config = dict(
    discriminator_norm='batchnorm',
    residual_init='zero_last',
    muon_scale='original',
    adamw_lr_other_params=0.0003,
    batch_size=64,
    epochs=4.9,
)
Rows from block 6 of the discriminator, named by matrix and row number. Rows with one number belong to one channel. Each number is 500 + 25 x the weight over its row's rms, rounded and kept within 0 to 999. All counts start at 0. Numbers have three digits each. After the name is the row's rms in percent of the matrix's.
# convs0: first 3x3 conv (discriminator.blocks.6.convs.0.weight, 64x64x3x3), inputs 30-39, a 3x3 kernel for each
# convs1: second 3x3 conv (discriminator.blocks.6.convs.1.weight, 64x64x3x3, transposed), outputs 30-39, a 3x3 kernel for each
convs0.14 092:521550535503507511516532525526483453495440448498481503531508488487537513506528505492526475509464482503501512556568517527533481511534493459461496464454498501489509525525544543479526458483483468473481480494490496513517479526546509540530506529506509487474519505472513496492
convs1.14 090:486522522492494513540527534490505510511512522520516523485466492501472482522496540468489459458437469451481504502500522509502505509482464511496455492472482470489477563573550549552527519533529497522514489507518520494521520517562488474495529516542467533496473535557446489530
convs0.15 147:463445467470468458490457463450455462424448470458490487522500469506501497476472461539515515511461480463474479522486517528497516497471483413504525480524570505557550509487523523493493494466456505496468510478511470489489497498496508485495493476484481494480500472499484472476
convs1.15 094:471509501497501511476496476546520515516521513513526510504542496534529478495525479494465471491463452516485511532511522498522525497523563542529516529524480525484508500512512495519517492504492473492498502501491486499490526562556505502516468480445522515504511487501497509497
convs0.16 082:509536498542554488503519488498488502510490508456531481494492463511493441531498471495481485508464502522488521506488506463491452471507525492460456481461492491490456534474495539524536478462458502499481476499455479502478500504488496497486536492496473497490492487524497505493
convs1.16 108:529517506514503512512496472496498518489486501482498547491511452483534486494517455506505523499539504496498491466485497499528499490501494489484488480483461478459478467493502465494515519499494491514514501500498495510495512471469525500504519506496515498541493460500527512523
convs0.17 116:538514502520513508541504502522505500509515486509513504507506500487498467483466484484488511519519546496510529495507478479488501495493507485512536520577579510531556485500444501526483471517470538539507518524510484521497530538529513540523514518489484475503480457469485489481
convs1.17 101:523523466519543466507520454492507444494488463493474463492506513507544508490507494503503496516476440530482448473470495477471471479495502547536526551535549543555546534525559509519537499479508470485479462481453444470444472501408481483426504460406520528518530532531499497477
convs0.18 117:484492472495489498452479475498463538491459508493476499489523520476512514464480479451423442447460421495471456489474510519481501508472523563491545550565588592514582509503509491479481509526475508498503483504495534516513505498473515488499505509499487485493457504476469472482
convs1.18 101:471484494481490509500525524503487477497500473505471472501503533488515523482492531474471451467454469484457438487508499485471496500490508529555546491488510483507516483478495501498489512489485503488495491492466493487515511504502514521526503509532502490515497499492512493528
convs0.19 109:511503490496487499480494500538554471551503504481545537488515505489472489525503490553547550543464516498502473540503503515476507510512521458447456451500468517520465510493477489490460499504469501509500471490458505514509483471490486500491507504500514486477493507484481497488
convs1.19 095:491497524497508534483481487517503461524500485491501453499506498515480500503515525453478494513498509517528560465470523468485470457490498540524510510503466467444448446480480494465497488504474537554520516518476494506495472498438490514462512522488502494439523478491505488489
convs0.20 087:541521505535534508499469465526539492499493517473520501531500505492502490484488455499485538529542525483468493456452446529486497490512447481513506494515488437463486481512507504515532509520489541516509496485514466474471485475495499504503491506497558537563510460515481497510
convs1.20 105:503477500521503523443455467477462471488461473487469463480525525481512520454509508503534485551586505514559479490518520507472508503507498511491499494467463488490499518498515496483517503502499493513510488539536474495475536525485499492434474476468498509474514460492509485444
convs0.21 103:511494465505490479488497448522492468484465432520518526482480483503509494489477477545512521526501545530510529523474490526458452554496509508469537489467493539478540496474466490494475521513530497474492473480489482482482468457452472482476486473484498521484502521498492517479
convs1.21 096:510532477491486441516489450553529537512500509532528530483480516488480498494483524477500528536559545498504509517460504471492495501474516521485462515494463482492478482494486523512507505509486529513527546526534566519552516509529500525556500487495511450506460461446490471510
convs0.22 101:508530510525525490519487463515530534464490511422496513509485505494506501519504525502471491498497504553493519499500461483491486496472502482465551461507548522477492460498498499478525530480497499504496451490462466468511475506517492524511476508501498500496469480476476474486
convs1.22 085:491504524471458498494492529475500479497490467517505516520490494527464483483447457520531511513547477467540465506483493474490507503487500486488478471480483482509504491511457482497476511505496527522529475492480487483475450460512437491519469490552474507539503532518495497524
convs0.23 095:534489516540509511478481465455525479493517487490508462463471461490501496474498482505508500470493460505485481489487522499483523513490497477519504504530500458526494473490499474464458474476494485485503519488496492497493505532513491520510494506512499493490502482482461459466
convs1.23 092:521512516517494517504498527524495518482486505485495503497509502512510501525542526496492501497474509496501499461475487440455503482472527511516561538522546533539566500495499512484475486485475498500470504513473479513481491505480521542487511500468556558533516486497564523517
convs0.24 090:477498470438530455531497519521535496486498478513540514508510495521501488559510514525498442489493452467482496488495475488492458487473500539479466545498474482536510495514529520520536477488484510488496490507516493475489468515494480489479460490461512490518507521489504495469
convs1.24 099:484477506468504483498521494491488470484504480478492477524535514507521505498515526484482502504462491490444457451473485483467492481473493524520529477508547480510536516494497464479457484487508480497509490493489509503530494522561491501546520508557494514489508525478534550523
convs0.25 080:521494509539504530496478499514519490530523496493521436530536499537550508493512506490450477499453533504509553485562498447533484452553466492430484485455483489494554495486526484480496483457525526541492531508522483524512494468490496489465470466487506519528525524515538506507
convs1.25 091:505512511494532511511504500498494499500466503486499524503515464472423424489467436506473510473461460508449484502452494472482491496473489499520495515513497533533499490472489479470490432480461500513485500501498430504464497475459500471494494514478532548532505515544495484486
convs0.26 109:517482484506471476513512509530549491527502515497515501464488466475506507464513509473508469513507460500454463473497456472479488481486457461520596486479497521541505546544539509510542526502528484447491509521497447470478509515516504494501469475466489485474497492487503490492
convs1.26 094:517519523524520512501502536491483443499464461473515473489507479540529547464528502475467461509520532503478455484470485491517502503516502508477510501466481475488456507512527513543519516543530505524497524550537527527495509520511550527527546565505506507506447512466503516533
convs0.27 114:523505517507512476519480501484543496472506504484506500533514502534515492550500532503483496467498513501534523487480491503492470495499505484518446480566512494582577539536516511489495517522499537464519516520491540483521481504504484487504479487481512512508498521530492514509
convs1.27 095:500495518501495507490511501483491485452480465490493480477478439436472412463471443483486498459479521478493526479465495495504488488489479509488513494453484513485513489492472495504484497481463490467481460485456484463490502505513498529511521531561487502533475484519482515501
convs0.28 102:500522481465495481462450451482491543518491537508446454468459470482486472471470501529506534538512518536488503483492476457503492495505490455432549523494551485409479505566562532539544472504472495503509488503478506492489475506503477524521452491498481485450482475464513484474
convs1.28 103:480507499499492525497483484492478466519496483500472489518537534497488502506544528475516541520553562513561549475481489444464461470487518479502499484484491467463482530515533523514513516532520503498512514535494524512482503528546539523523491495522512524520517553552498492501