Weights of a small GAN.
Training: muon at rate 0.0083, 5500 steps, batches of 64.
Rows from block 4 of the discriminator, named by matrix and row number. Rows with one number belong to one channel. Each number is 500 + 25 x the weight over its row's rms, rounded and kept within 0 to 999. All counts start at 0. Numbers have three digits each.
# convs0: first 3x3 conv (discriminator.blocks.4.convs.0.weight, 64x64x3x3), inputs 55-63, a 3x3 kernel for each
# convs1: second 3x3 conv (discriminator.blocks.4.convs.1.weight, 64x64x3x3, transposed), outputs 55-63, a 3x3 kernel for each
convs0.0:503491480499502473499537506484488515480502516483493513472502460528488480527491451543489501547514483512477451488522484514485487545548518461494489510514512532508514531527499527529483526557482530530507486519497529523507448487454527532525459466479
convs0.1:480507490491498479480514489488475509447496484427466470504483484504475483500476485509505494508502477502513483515526512519548518511499526482473498457489522468487492504521508515510516502492481469480483465475500450463459498468512495517542496476486
convs0.2:491492499521531508535526488551520502466472508475550560537532510500480478507529500532532495477482493488495486516503448476509488479532533545533505521476490511503459478505506492492520481490486497548524527490511465508467485505531475527511470512488
convs0.3:503488508503471509478471467500440456488470470527534568491510494467500478499529512551580497473447503499519537517462501481483478463444512482479492536491512525495495526516509538538514519515538494511477485499497465471489509501452504513474494500514
convs0.4:511520483500481512479482468525527503552569474491510433514527506501531509526496515480497508492517491522533540494517509477525499481508490492507464522546489484522502508529503520508483488525468504502495498502473486490475539489499509504467510462473
convs0.5:508531503510508531497511535595498477569475490517465468473479503481505519501514508505499527505504495512498504452466471485485529485512508513490536541485538514537529483513507504527538496501504505479489514468491494479446495449470486475486521478488
convs0.6:498520467506505492497492483464493521466460502528489479460475489486491490484495496519485444509459422514471439486464494465455485482471495480499488487522496531527505504482496504490493546518504543523452561552494519534467523513497534528524528521490
convs0.7:472496495462487477479492480563478455513496480490459463505542538481499531509532523458464493480500503497502499474516499447482458455473469493497492525503542539554568471503508483530533507519541511503527487496516505515500493487527488494517477488500
convs0.8:497485468519534553532530489496452480490488504475475483460490477503477521529499534513505518548512517494467467532511517505456493491469444519514522496458467491520513515516474520517504493496513470469516479511543484494532481513503500504478487493506
convs0.9:521492502533474480527521512512489478503481490516474471505488469501498515471471492522553534493492511454493464484477501509515537523507507509492510509505510483489527505508547499491513489495523485500482481449492500462512529488477534443469538480477
convs0.10:556526528509547533552551549545466480516488474469462474512515497512519502452472448499465496532500479479461467482494487485499492492490523541454486522491459512480513471491465471464489528498484502503467530526489468449443488483494517497510467494484
convs0.11:512538578463484563431431489480495467498506436533531450478463505483482488500472489500493486514502480477485495478515508473498456521510460503471471489502470502520483486496497480509499477513515493499509480504476490528512542499520497522511531474511
convs0.12:486502504490530499473460480517511508493478495486508468524489486521487509511510493564483527512468514486459505511490499505483491486530550509535450536494477471520474491501465481455452455447430533465527532486527508495527465483469453452493493491482
convs0.13:510475496490469473517527504477505485468436500520516569509479495506491497478492492490506546523572553445482495521542474467465497515465489507489510516520530525479529508494468491502512541496559512500520513506485525518474483489523470517498476537497
convs0.14:461551495493500488517558493524482475515497489506492539456494510481481521461478498446507444436521471484502471540545492477540494536521507532512535485514509495465500474504495485513481475472486487530505472525505480493493492497509481518507485458492
convs0.15:527479463499529457527506512495480478507512582494439487460522498521513512510492491504509533511533490474500488462462477508506540496452451524541520532546520462462476484511507516497505481500508486498483493518480493534491502506467530468472477487510
convs0.16:535530535551544514468497465503491482504513536544516530520524506495480507490506502490500498505447458512491496505465501462463458486521532541492545536464504501460519463492522495531521491486474449456493506510513510494529444507460545576523503519462
convs0.17:536500458546479440472480433488489566510487523558526489494493486472477525486508503527481561462535537552515557525442504536542504507518536507500538508499518497505492506480539478505495514518537474482484490464507463500494486518473481463481462520478
convs0.18:488492482464491451532453462452440462490553560483494563475499483506499457498496468504533483491489471487504427488453474514495533507523481478503452494490478479494459502495483493501492498508494503513495511514508495484510491552518511554508536550535
convs0.19:501497527493499511513504513505517518530547533490473493526502508515502509535502519495500482492495489473478472502498491495520503525518487475454484505500483490463487479498480499498489482509513509541596533549573470470500527538561497514484510530517
convs0.20:539499496530491495535495499521520505500522448468494492475493515469507509465495489474495532489512506512495472458544500470508476492489512494488458512488497471441418506521510495483486481477485447495507456515485503511542471479482505499484554545517
convs0.21:518456529487486493497536555485487433459506490482493490523491476467467440495474475473491483530547509494500503472461416539486496472504479507447478493475471513491491485483497471467497508468489515495509480501530490482512535510520476450469500489458
convs0.22:469493504464488517496487500484459477505450458512467493470485491507508499533486503484451475454457492463468479492515508522506487492480499513507481517499519506506505514517484502512490526528472464454458465502492497486480458468483448490483515480463
convs0.23:487486514497478481500508502573484523481451516565459522467506469483531455472535464471475491485519516484486469485483513438438451514485485458532507502508500500520497509486495539528515470527483491515519495495510508502505482476446477492473479502458
convs0.24:466503496496490508483504477474496499496497507463502494512504496494495506500518513496508514484510508412480505538496486490522481489468454485499479504514483477477475526519517506516519514514479496531465500511497467501492534536525515511509507482514
convs0.25:490478491527499483504493485585505477468490476494521535520514496507522453518500470422517467541535525462503456512495455452516459512468480517514499508479479484512528504487495487491505473493504500500519507491499518469513483477515534509524486480459
convs0.26:489503511505506522501505512465459490487441517511496574542512509511504496485492514502498480502488492475468477450443453457424477446445472546543562498508531499511553475496481490499480468500504480509498474483476466482475480499501506504514516504474
convs0.27:499503505500494511524468507478504478507525507512551488482488478461467464466466486505523496511477487486452456521521473461544512484535498538529510539530510523541526513515557555534563525556543486499487481479496483485475512541479494463452489475452
convs0.28:493502487527513518513528523528525550523515510513497498491495500486495499506514502479451470537529524513497495501454497487452495510471540559506505532530497547555486508517485500523486499509492497507513484510515468459487502449449503452468480468482
convs0.29:510489457502473498468482491464539488477554507493503511477469473474453452478448423466511495486487495478491470463515479468547546529552548493519478494494468492477461471472478479490487515489486499530526499499489496497468473502491508468488474479495
convs0.30:474508500496487516480499483479524640455512484479435518518488456507515512496478509495526497460502485489526507447479523446501481481438494508501499488494524473466500506500536457481520489490518529493516507510523495483505516497545501521517487487503
convs0.31:515537521474542487491504494520530470557522505557591528495492485479493493488538504487483471490475495484459469491432428536543470515530482509524516508539502523588501489490507491485492508519550491489468486493493487471482494500476503514481516502466
convs0.32:534491487538572517502535545503534518505488502499438472477472450475485477484477474496512502501510503504540524491472478490494500492476456489497483501494503517481480497473485513504464506476442489478465502507499503489485472469467478483495503496479
convs0.33:490506457518527488491502479453478430439464423433445454483487499474481490504512497495548468530525508525529496560555515503501509524451478473458500497473494484478524487510514490506495477506485494522499484505534498528492449451485404475459453459462
convs0.34:559535524531491510498487476502481511525465495508482540490515464483506466483496493505496503460452505520505538517515486475505464497499514468499526522536544469501515482521474518527488494533459477524508463513489461493521517523553482509531551513485
convs0.35:518474459478486462473488533450502530497560488501507476486502494487473464511483450469479518491517505504488508490504523496482505485467494469480503507510525543482457498487490492483476486474486519521469512517501525521515540469514514510517519525524
convs0.36:490488461486488475489479473503463505502455490507496524545560541547555554498503496524550513546545523516519465553531489536533504502475512503525564508548570466527544511492492495497502478470466519512518508511514522510515483502496507510512503505489
convs0.37:495505507502484515477471490488526479552537535449527487485469490473490482477507506459460463516473502477467465488501513539506525497520451484501496506527517471503485483460468457481499495478500546509508519488500474501464525534480490469479447412440
convs0.38:491532461493506468501468467473487506495474518486480489479490486461466485487510484480448497445416453493471480504492520498488517474500495468456509477481505511471491490499503481491504479467497469489505475474480474493493466503498525524486515536520
convs0.39:552494509537485494514463477475489530460446500508498525508532524482529489475498466523524517460467506494477516533563534559561549506550491555480523514495526502486535491471493524485500476488496495537498506484528485521496506521498466476474526493508
convs0.40:468484483488505490518514505482481489517510511511516492495491510524499509496506487467464443496466474502483496516494481513492531512531511468480472514512494494496494548529540526495524501488475478463469529484525491507480492489493508440489465453490
convs0.41:504475492479535498490517476499494546542500521517505544482515508506484492466498513473462452485476478513482498464527490527500567494491451490504480487487505480455503484499514496481510489486508490522493517523511534515492483467489468469507521508526
convs0.42:497480566460508550493488558526485458537473416522496445487457490503474483483466490488488522491488522467476494474428497510452453484477481439476491463530479479529534484497545524496509539500538467483494472512483487482510480459508465476509492486536
convs0.43:510504486452472477484490508545481505571492534550558556465509514458464515455502495500479485493507475490491455555552527561503530538504505498531500525470527528535530489545510507532544517513520511512518482511499487510449506505472557541504533510458
convs0.44:487513529494491538483482517547538563449508489464491526515494453500471474512517494528510492547542497568547508527468521505491484539491507524511473494488473490474443497488493495471462508481471525492466530480487550519475496491506490484501487471495
convs0.45:492501532528487503515500509545524466543501543559494526471505525483517492483494498486466465476468455457478458509476522484497496510477527500501503509507483495512492501524525504531532510516504483483486492503472451504500578520503543516462522481463
convs0.46:556500457531472423515446425487452514494443515564553565518505512488505530519521545464500506481535504487489486481473505523476502529510516503487498504509524514517500457457479451479503448471470496469489483473490507483511503493497464457486496461458
convs0.47:506514536537469508483466481475499494487518458503501483491502465502485454496494451474482472475503501507518514436436471507481491504466467472438468496478475470465472485489524466488488483501497550554510512510506504528499441477440489509480476492477
convs0.48:480466506518475512504475513434451488445467475480526464510505461531482462526530501549516511495476457475451463506503466477488492498526522549543537512546506499538497484471481538471493542514511531541513511478498482489478486492521486495522502506513
convs0.49:474463497459483512489507503473505509574541575516505514504471492518497511499487482481473462520530489504510480503497495540485493526516502496472500575565568500483521532555553521492515480465462523492490498498484482484505483473514480483526500482520
convs0.50:522479480534512514503526483518500513531513570503506536497494526500481526486477510487492516466466486479476492532488494486445485488467499487475524474480557479469515468451471488492475504496489479467463478474495479473468465474479488503496503521485
convs0.51:520457475489480519508500510502484485520511508478501473508524473542535529491531483499493519464486459506461491474462437471493471446457499504497507536535511532497567469492447475495494464454490499528497478487476487481493449494498491523527491514484
convs0.52:493521533515547507523493509511519521498496490475538528502463476504476475466472469491486503531481534515487501529509511457481490480486481516507515524505493484494477536514481477489490513509533498465486483465494515507493498557513475465497475547532
convs0.53:456477472437473505424465490503499472536466442526440392468464473500476480491492455504515517508528506522538493504496507488523505490470480462493515489491494554499468466481510517498491537512484474462480491494516517505502484486495463492505489499502
convs0.54:487470488475465499496475476484487521517535537508544585473508517508504488477460446509482517571480514498477443456463490479450458463539469521534509500490494512485479530536526528512499513518471483502502480476472490472472510542482494479480510475484
convs0.55:520487537511488505460448485543544524499523508517499509474499512544487490516491479493473473503511495521564546507504536554476510537469490474526516494487513446467475472485509519495487506485449437475477481473458497483480484455466514522495471502507
convs0.56:530477534529481527532488520466473460482495485504489497501538496521508492459487500508545518498528498494513485487471489489515474514486501509538510527523503457504471500498495487518506463497514520522532497514478497520531507513534472492529477466500
convs0.57:499507528497485487456474458501489483481483531456489509494487460542514514514529514458501471488487526507535567520525477510501527493510533473456430496489491495519511490489480484475465492511504503481496517493487512507486531501524517465509509498522
convs0.58:560548595510480536496509566495472507484522512522542550483480505494491504498474489487516495520490526487561503490487456448488419476490506502521553509520551508522521477514510525543535512492489442474481502522524497541560440466516415525507463523559
convs0.59:450489506478490517514539521534488490488504472475515479532554536472484485456485478519498500510487499497494512517541508492511540470489488600539510486477464493521471528550528484524505450484469511515507469483519499525521501481485490487506505500515
convs0.60:496489488490484486537512486506536489540536503464451507481466457495482490481484520513501485483466505458453491472456472511525479508512507515518510494508534477467499515493500505502508505531519514483487482501469511501501491489510492489550506496494
convs0.61:503485459500472448496477459449491569422468519512458506560552528521507486521544506455451466477463486482486494504475507459461478481483499527515514480500504507481499486493451458469462513535507501497477476498472492512507491479448495471468464488483
convs0.62:508499533523531490530534499499468486515475470460501483493478503495491508469484518511453506517534531508474543511531503489489458433514479460475480526516508448516465525464487501470520466470511526470465453468493539498488471505459562548510576540517
convs0.63:532534513520510518506528483574562538491507488490526540526514530458497505497522529499450462486509525480463495543495548521505495539480525537533570520531556532582593513490505495487540532496521525503482527535524510495503532470461539489495526454467
convs1.0:496509473490502486496554525484524532460508536464524535509470491493467506494447494490486494491503496485459443482499497485528502494534496499523548455477496468518519515513476518523476523524486494537494545534509497496477498516493486526468471497454
convs1.1:515525520475495498474506507453444498469452495506485480491492448494467485531510474509490469521519501511542489499507514501560531502489501525500531517478503521477524483501493502466505460454481501498496480521498499517514500520507529501519500504495
convs1.2:482437472519485522502468518557523524531524483503532539494475520528537572504495562521517489494488488498511505483491499465488475486515511462505483513527494490551508500500523508523518521490534494509497517462477502505528503491513498509493493521488
convs1.3:513504478499489500518476465511493472550529513539549515515523501498477493483485475507501487512477480484510448492478460518505496513518493510515469490491431485477436499525459503524453484539451543515534508499504543529556512514502476475490494487525
convs1.4:487493513498494501464475496519499470532514457510525472497497482477472494478489505491467485483485499496499492483516511493499500525536538485480502487483488477514496480489484511502515492486477526524517507527535486509515510531564488512518534501509
convs1.5:558528533524501517495474526522519501499510467489496459519500479507490500520522521486520513491525496509516528485529505493531517486526474461453429454438406437435397480518460449487450473475438493501484491489489483498504511513512489498520515482518
convs1.6:502490504493484501488508498472488490468499510475510487489486488484482452499482477530531476515529482511516477500502493500519514517514513496514506506519504510509500488498511500507517507500532496495567530533611510509582507518488490481482509499489
convs1.7:498514516503490501487513484498528526497487496502492484534510514536535553500493521505512501514516539537515522483527492472496501484514488484495487495499504497517530527504483508481490528493485468477483480515496463493469517504545520526536518552541
convs1.8:507511464532462450553491482486528529484485496448511496472457447453471444456454462489536519512536546524520526523531513503499524544531536509501469498456458515504474480480472481492479478480482477521482539542535483522506517531488557524510529564510
convs1.9:517507519510491525526495565519523560473499520489482491510485501514475487516505533485456499513512516485482489517528526500483506507473478510523496504522498508501481516501502502511521496475486473473466461500486438460439493497530516495521487517511
convs1.10:468488472484505488491474503478458462483480487481509508524498491494476477500482504514516513528525496500490482532511480511506467500504477502476516498488487533488517475489461497497506504534489467481493485508510523535550505508475531510503520510508
convs1.11:505496545533507540545499493481451447543537488518520506493482442516485449491501461530507540506520547526506535513519522494483461489468445512512541477500517483514482502524507511519505502476503486484486502538516503528495521515537463498497471491503
convs1.12:465464484516494504500486524478495457527520476517541530552480521508530515509492531494490493507486486477478500496524473516482457530503477465534568467484573492522514494526516524538538525566524487497502493488455508515499509541509529519537488512537
convs1.13:447476476490493515496498534546509501530476480522478478483502477497479499497485481487492501441478482437452472484498468491512475522496463546529496554503490563510528536525532476504467499490486503499522489481509511505530501532506487514494505501501
convs1.14:542518469525485500527493478521519531550515513534515509475494505503494507523502516548532521550529543570539554499498527511530515490525500503483496476512512490497530514516552505533553510510548500477482482470446498488468538484519518530542492453528
convs1.15:517498498539491493518531533504539541488485500451462464490492505490472497574534516502502482508525523490498527489483465489513522442492504503495493507522501496482486483501480463498521478482490528520537508516542484475531513482489511493576521543534
convs1.16:514491549512517554469481477500503505526483493513485517540534506535501493510499493482495473485502514469498469507538495488510469498483503522488562512520517527494519512530510487518542508490525506499488505488496516506508530555523489522489531511529
convs1.17:509502520500503490518509517455472500482509503539537537501490488486525493466493498459438473494487467535480511466449499478511494522517498501474478469442500516471480516494513516511502553535522507488503472476469464467501504494457519481447497445426
convs1.18:458488512493491493514525542464470531502488544511528523494475490492505489496473498542534522547514509525537489507496477514476475496492500494508503498504524499517519491522488481488452511514483498490496468480493497507512491453453483466474423458448
convs1.19:524503531496498503537516499507502492518520494519485499518525517465483493478481487470494494534521517487475466520507492512497508529542504497478510498518507501515540491497508503483521501483488514514490535536513553598540496509482468486457489465437
convs1.20:466477485505481470517509511520484498473471464499465474498489528510483546517513506468466483462445483477478473493491476503507480482508496530516517534502517494483495537536521430443446503533500462492457486470457488494472491498492496515518503517491
convs1.21:524490480517496494565502529528521483494487470490493506497499486531496489486481442509515517483491522504535497518509518525553554490513550509520523495506484533508526501507511518514495539553530537545532468473501483483456527499482511486478528539518
convs1.22:497494502526484520506493494506509509540551483506516499543546507509489505473519499535513525518504499514504510512521530518539523551539531480487474473530514487510527480500458448448407453466435507504490512489539495496526505482502499486492501472502
convs1.23:494513510512527499506497473508496495505498503515482512515461518494494514486477476502511501504509501538528521515481455500513466463527476508529493531508453515530515481531475479506495475515466523513516518517538498527514496514516476518510491536542
convs1.24:500512501520508512492510495516504468500534500499487465530514494480476493526498481495484478518488501473437485517537490521517489528516469498535500506543525503508492465469464487495461478497449478485523473499525501525564495527494495514491501527515
convs1.25:492465484529478514513513485518505526500500481520552570546504527512479502521486490510542473498511481477480429465521469457517494459508476483501479480500445509547511498500487511510520530520486499503515493523503484493479491521512472487500511481495
convs1.26:499507500491496518508530518502510490527472463500495485523550530557553535533537527497497507496497511482497526493515518493500507475501488514486482527514515477448454482517497456485488498486491467496508462501498489503487533473496522484489486474494
convs1.27:458472505474499500487517536512460475507488489484516523489462453493481476466442433490496493482481473492481466502517539502525524507507535431455428442498494484488466517485528465439468470436479507493501514489501491486504468480518481498509476479496
convs1.28:468487493523477510507493492509507532510495511497491489481460503482500512470481486482488529522525508530486496515469482492483485510505493512468476486454474511511501499535488492525484519497502498499519473462519511517521474500488501511498473496475
convs1.29:501506519500493516497486484503459505523467514503466499483482490449464474471475493513502495515510537509505524559534502523508483513499483513545471516513521508528524505509512522496505510513544511477502519493501513504510503524522516501521497507512
convs1.30:485470530520493522506504487536460472520512494589541503495492479518474540480488504525518512510520491527528506501503505454536546491500532509459501543485514535539469484499520464521504492480510467492514513494530476472470553509514513493486508508512
convs1.31:472492493478487522503470509494496493511466429519528507517483522495509534468505506512515506510490504473471476517501498540539474517515478462441424472402387480415400533521484451453421502513503505509502509514529531505525503502503502498480469456475
convs1.32:505511536474464514512501517504535508491512522451448490486481492459469474485483484507537502537537522540530528507510502508513503507493493491492486537504500536504512475475481499509507523499522478489485502504510462461449492484476520500489505505476
convs1.33:491513504478484472472489480508506521497537555504502543480500477484515478457468492524510474494472461499492488538526524526537540492505524518504514492486490494496515520521514517497537514499498522497453511487489477462482537525549527530550508507560
convs1.34:502501460523491474524490467488468484523509481528525577466515458513516516500476489535504495537489480528489453454485503479516471471536473526507493509494524506483484502513488512497499523519485468515517472494503467472481485474468521491476471445453
convs1.35:504504480507525510507494521487484477457443471508484494502489533492478537523489503494504533490498497495512494506485448479512495493503520479475520503491519487471525495508535435447467467513531536533499546568529518520488492507512514537519509518455
convs1.36:505478481518515497471489486453474478488497521480525537543547522532535521550565543487526510464495480457489479440462497457468499479484528525530505505502495519501510506523507495487473513513480510511483482511522486500508485497530493478507513508526
convs1.37:548524498541511493529517496461521484468519489476505475490499509471473490507494503490513488499524509464502473495510503494523498481480493504503529486487512518508500529526498518517475503491504485462505501481519525481565515530541496519523475467462
convs1.38:498460493488452481467462479435467476443488507482508513503520513511485493518515493530516480540515509527524517522543540519514514521472497533497494534537494554532506514502504492507518507511503512480482510473509506485478525530506521525517530507504
convs1.39:572522526541525510548528513489497477536514489563537509520495502471507484501503494496488517496480505506484487526531510531579522514555488477513483517501479513499495469502498493495497477497496463471475503521509532509497520485472481474431502476488
convs1.40:515504488474482431511492433518520491498525474492551520541487490539506512528518546485508519505508525487478487511505511525525494524517490472494470482515481494507480442488504473480494476487494521485504504511524513501486525546513532535504499547487
convs1.41:498531491478477483490485443488488496566480512567553488521483518501478458513491522505517503497521508521509540502550514531527521463477476536498532559523523498473504492506490499530518504523500464540535477547601486539551509501472468469448520511500
convs1.42:542483573505431490528476557500508495522498486522505448482492478478490456468497463486489482488470502476498508528513486521488507495526531524525545507494512506504533505500524497513518505518535480494466526483490526494485476462488501508499537508526
convs1.43:529520466537522508497501503489550493514519556510528542469454502449469513492472482512525494529520529506485504462487503555549524527538542498531505495486507511500486498514491489461459479486473526502529485487508520511543480498455482474478492488466
convs1.44:513496480522495468512494469501483442510521455583554539506475481499497481502471465507499477494518495530526509513499505513507493506477515482500488485505515497543543520495506510511523485511503495492492502516501465503473513505529523506556524507555
convs1.45:526493486546546543540525497510490506492474484542516540476481518517484495498516512493476504522517524550509564490506536509511497504498496481483484486520473524515498493485502490514479487485494523513497496512502495512469506540522507520536473489498
convs1.46:508480482533498535531515531411511542411484521456517526521497470531491506510513478520524525499506500491480496498487474500523509526510476535523520537502492548502482524517528499517477490498490482521500490519500488492491523504519539482478525479497
convs1.47:513515520543496516522467463510491472507521467524516470516469459491467417481477429509531504533519509539528513496493517512491487491492514490496490498524498512521517443479453514522512519525503507508477523534524540578542505512507502499489510486538
convs1.48:511534508509518520493485483510522465551539485526504472523554559489486524485453511495470455490494494473473479500495464501488445481504464476460494488530499474485503478526507458459457470511461467483509472509521514526517490498503515500532488492536
convs1.49:498528519494508506497507520498492499522488504511484487520485452500491442554561512489488467499540529458455469498513491466441507478457491453457508490483491495450428484501468530511549469462435472519502508507523521520533488476498476480486526482495
convs1.50:503544536455475503476500517521527543508494499521503541484550506504486511483501496539530518515537529516509541476487490488487541479485529508509495531536500525507492476479498521500511500482480514524503503519527513538502513493501495489510530484509
convs1.51:523499515526481504481490493541524497533482447491463429564550550507501494546536553514476515505515519492491510503507478491505459493526490533513501513513481475475472486488481460490471442443459468537536503497555468512513489526538491495524487484516
convs1.52:492474502466475489551532559508485516510492518508510543473477498455490507474466482493497497487444478482465501487491488474492499480516513509461499525466487508509536525548525498492455491528502479453469506498475486463483464454417487431462452461450
convs1.53:522486546513484505499473484526519459529526504516507513481501489488478488481464456457470502473483469504489511483483496486470467476482506511500519482519492498527518521524519489496490495505511501476470537533493498483485501482551483488538507496527
convs1.54:468493485510492499491511518560543517535495498555481482472464486512489485476482486492482469513512530523512509507498491473490502488505502486473451507496467426458452487473503492475493490492496524489473516495479531485501513521498493513493498503494
convs1.55:487491495468519483507500484520497499549494525541508526486488489453494461478499486450466471437455438481469480479472443502471519506494511518498481539476517493498466509509528534499528541503493483475495518506487495488468493493519488509531477502541
convs1.56:454522499493492506531499514513490478515542496504555500464461518481504507456479522502473490518496520499466494520510497543479498526511487501489477494457492493478464492484480499477471525473515474492471492506474486505472481479486494514490486500502
convs1.57:486498480494519508519502495485431430507474453481512519506513531498518537513500521499527521491480499502483465487520536517508527529517514530521523531501512512509487521512498504498497504499483495493471504500492481474433522512503524515500515513504
convs1.58:528512517526537563511521535519534531451513503468482504510504508512510476511532502529538499550468497507480473471466498466483490477515480510513512473499497466495472489506509458487500505526519450479508491487496471476468513466459483486481502474489
convs1.59:496461504510485499503482501455465481465479485470479445497465443543507465511538506501505492492498492513504498508509519494516506504502500484492491505506517486473501503514510486518489506503500537563534484483486491501506496527503525508512497500496
convs1.60:513487495478514522488499492522481481494459453496517456506536512468489486491498505483499485484525515489509498496497512483485490492495493514482499514497499524533520508502537504496524485497478480446453542499489540536544456482491506517481490502497
convs1.61:508524493509518512496500490509500528498508514541498526587586598580559558520505549505521523524521532506513518538491503523494509529514511466446495519485487520492481550544549489484467556505530515505490486503496493497487520504482496475493516517496
convs1.62:509503505481504475505511480477506485457502478511529490533512510490473481478450493517516536491502493481485508505544516508528515526536508549528511503481495556480456536513541522485515479486502503466443501465472525505500456460449457486473477495474
convs1.63:460488479501500512479505525512531490489538527508546575509549522477476530448484461477493501465465479469497498497484509517521531537510538557500510497456436507503469498515522487488485527506492461491512465475508486497505510499500513522484527521491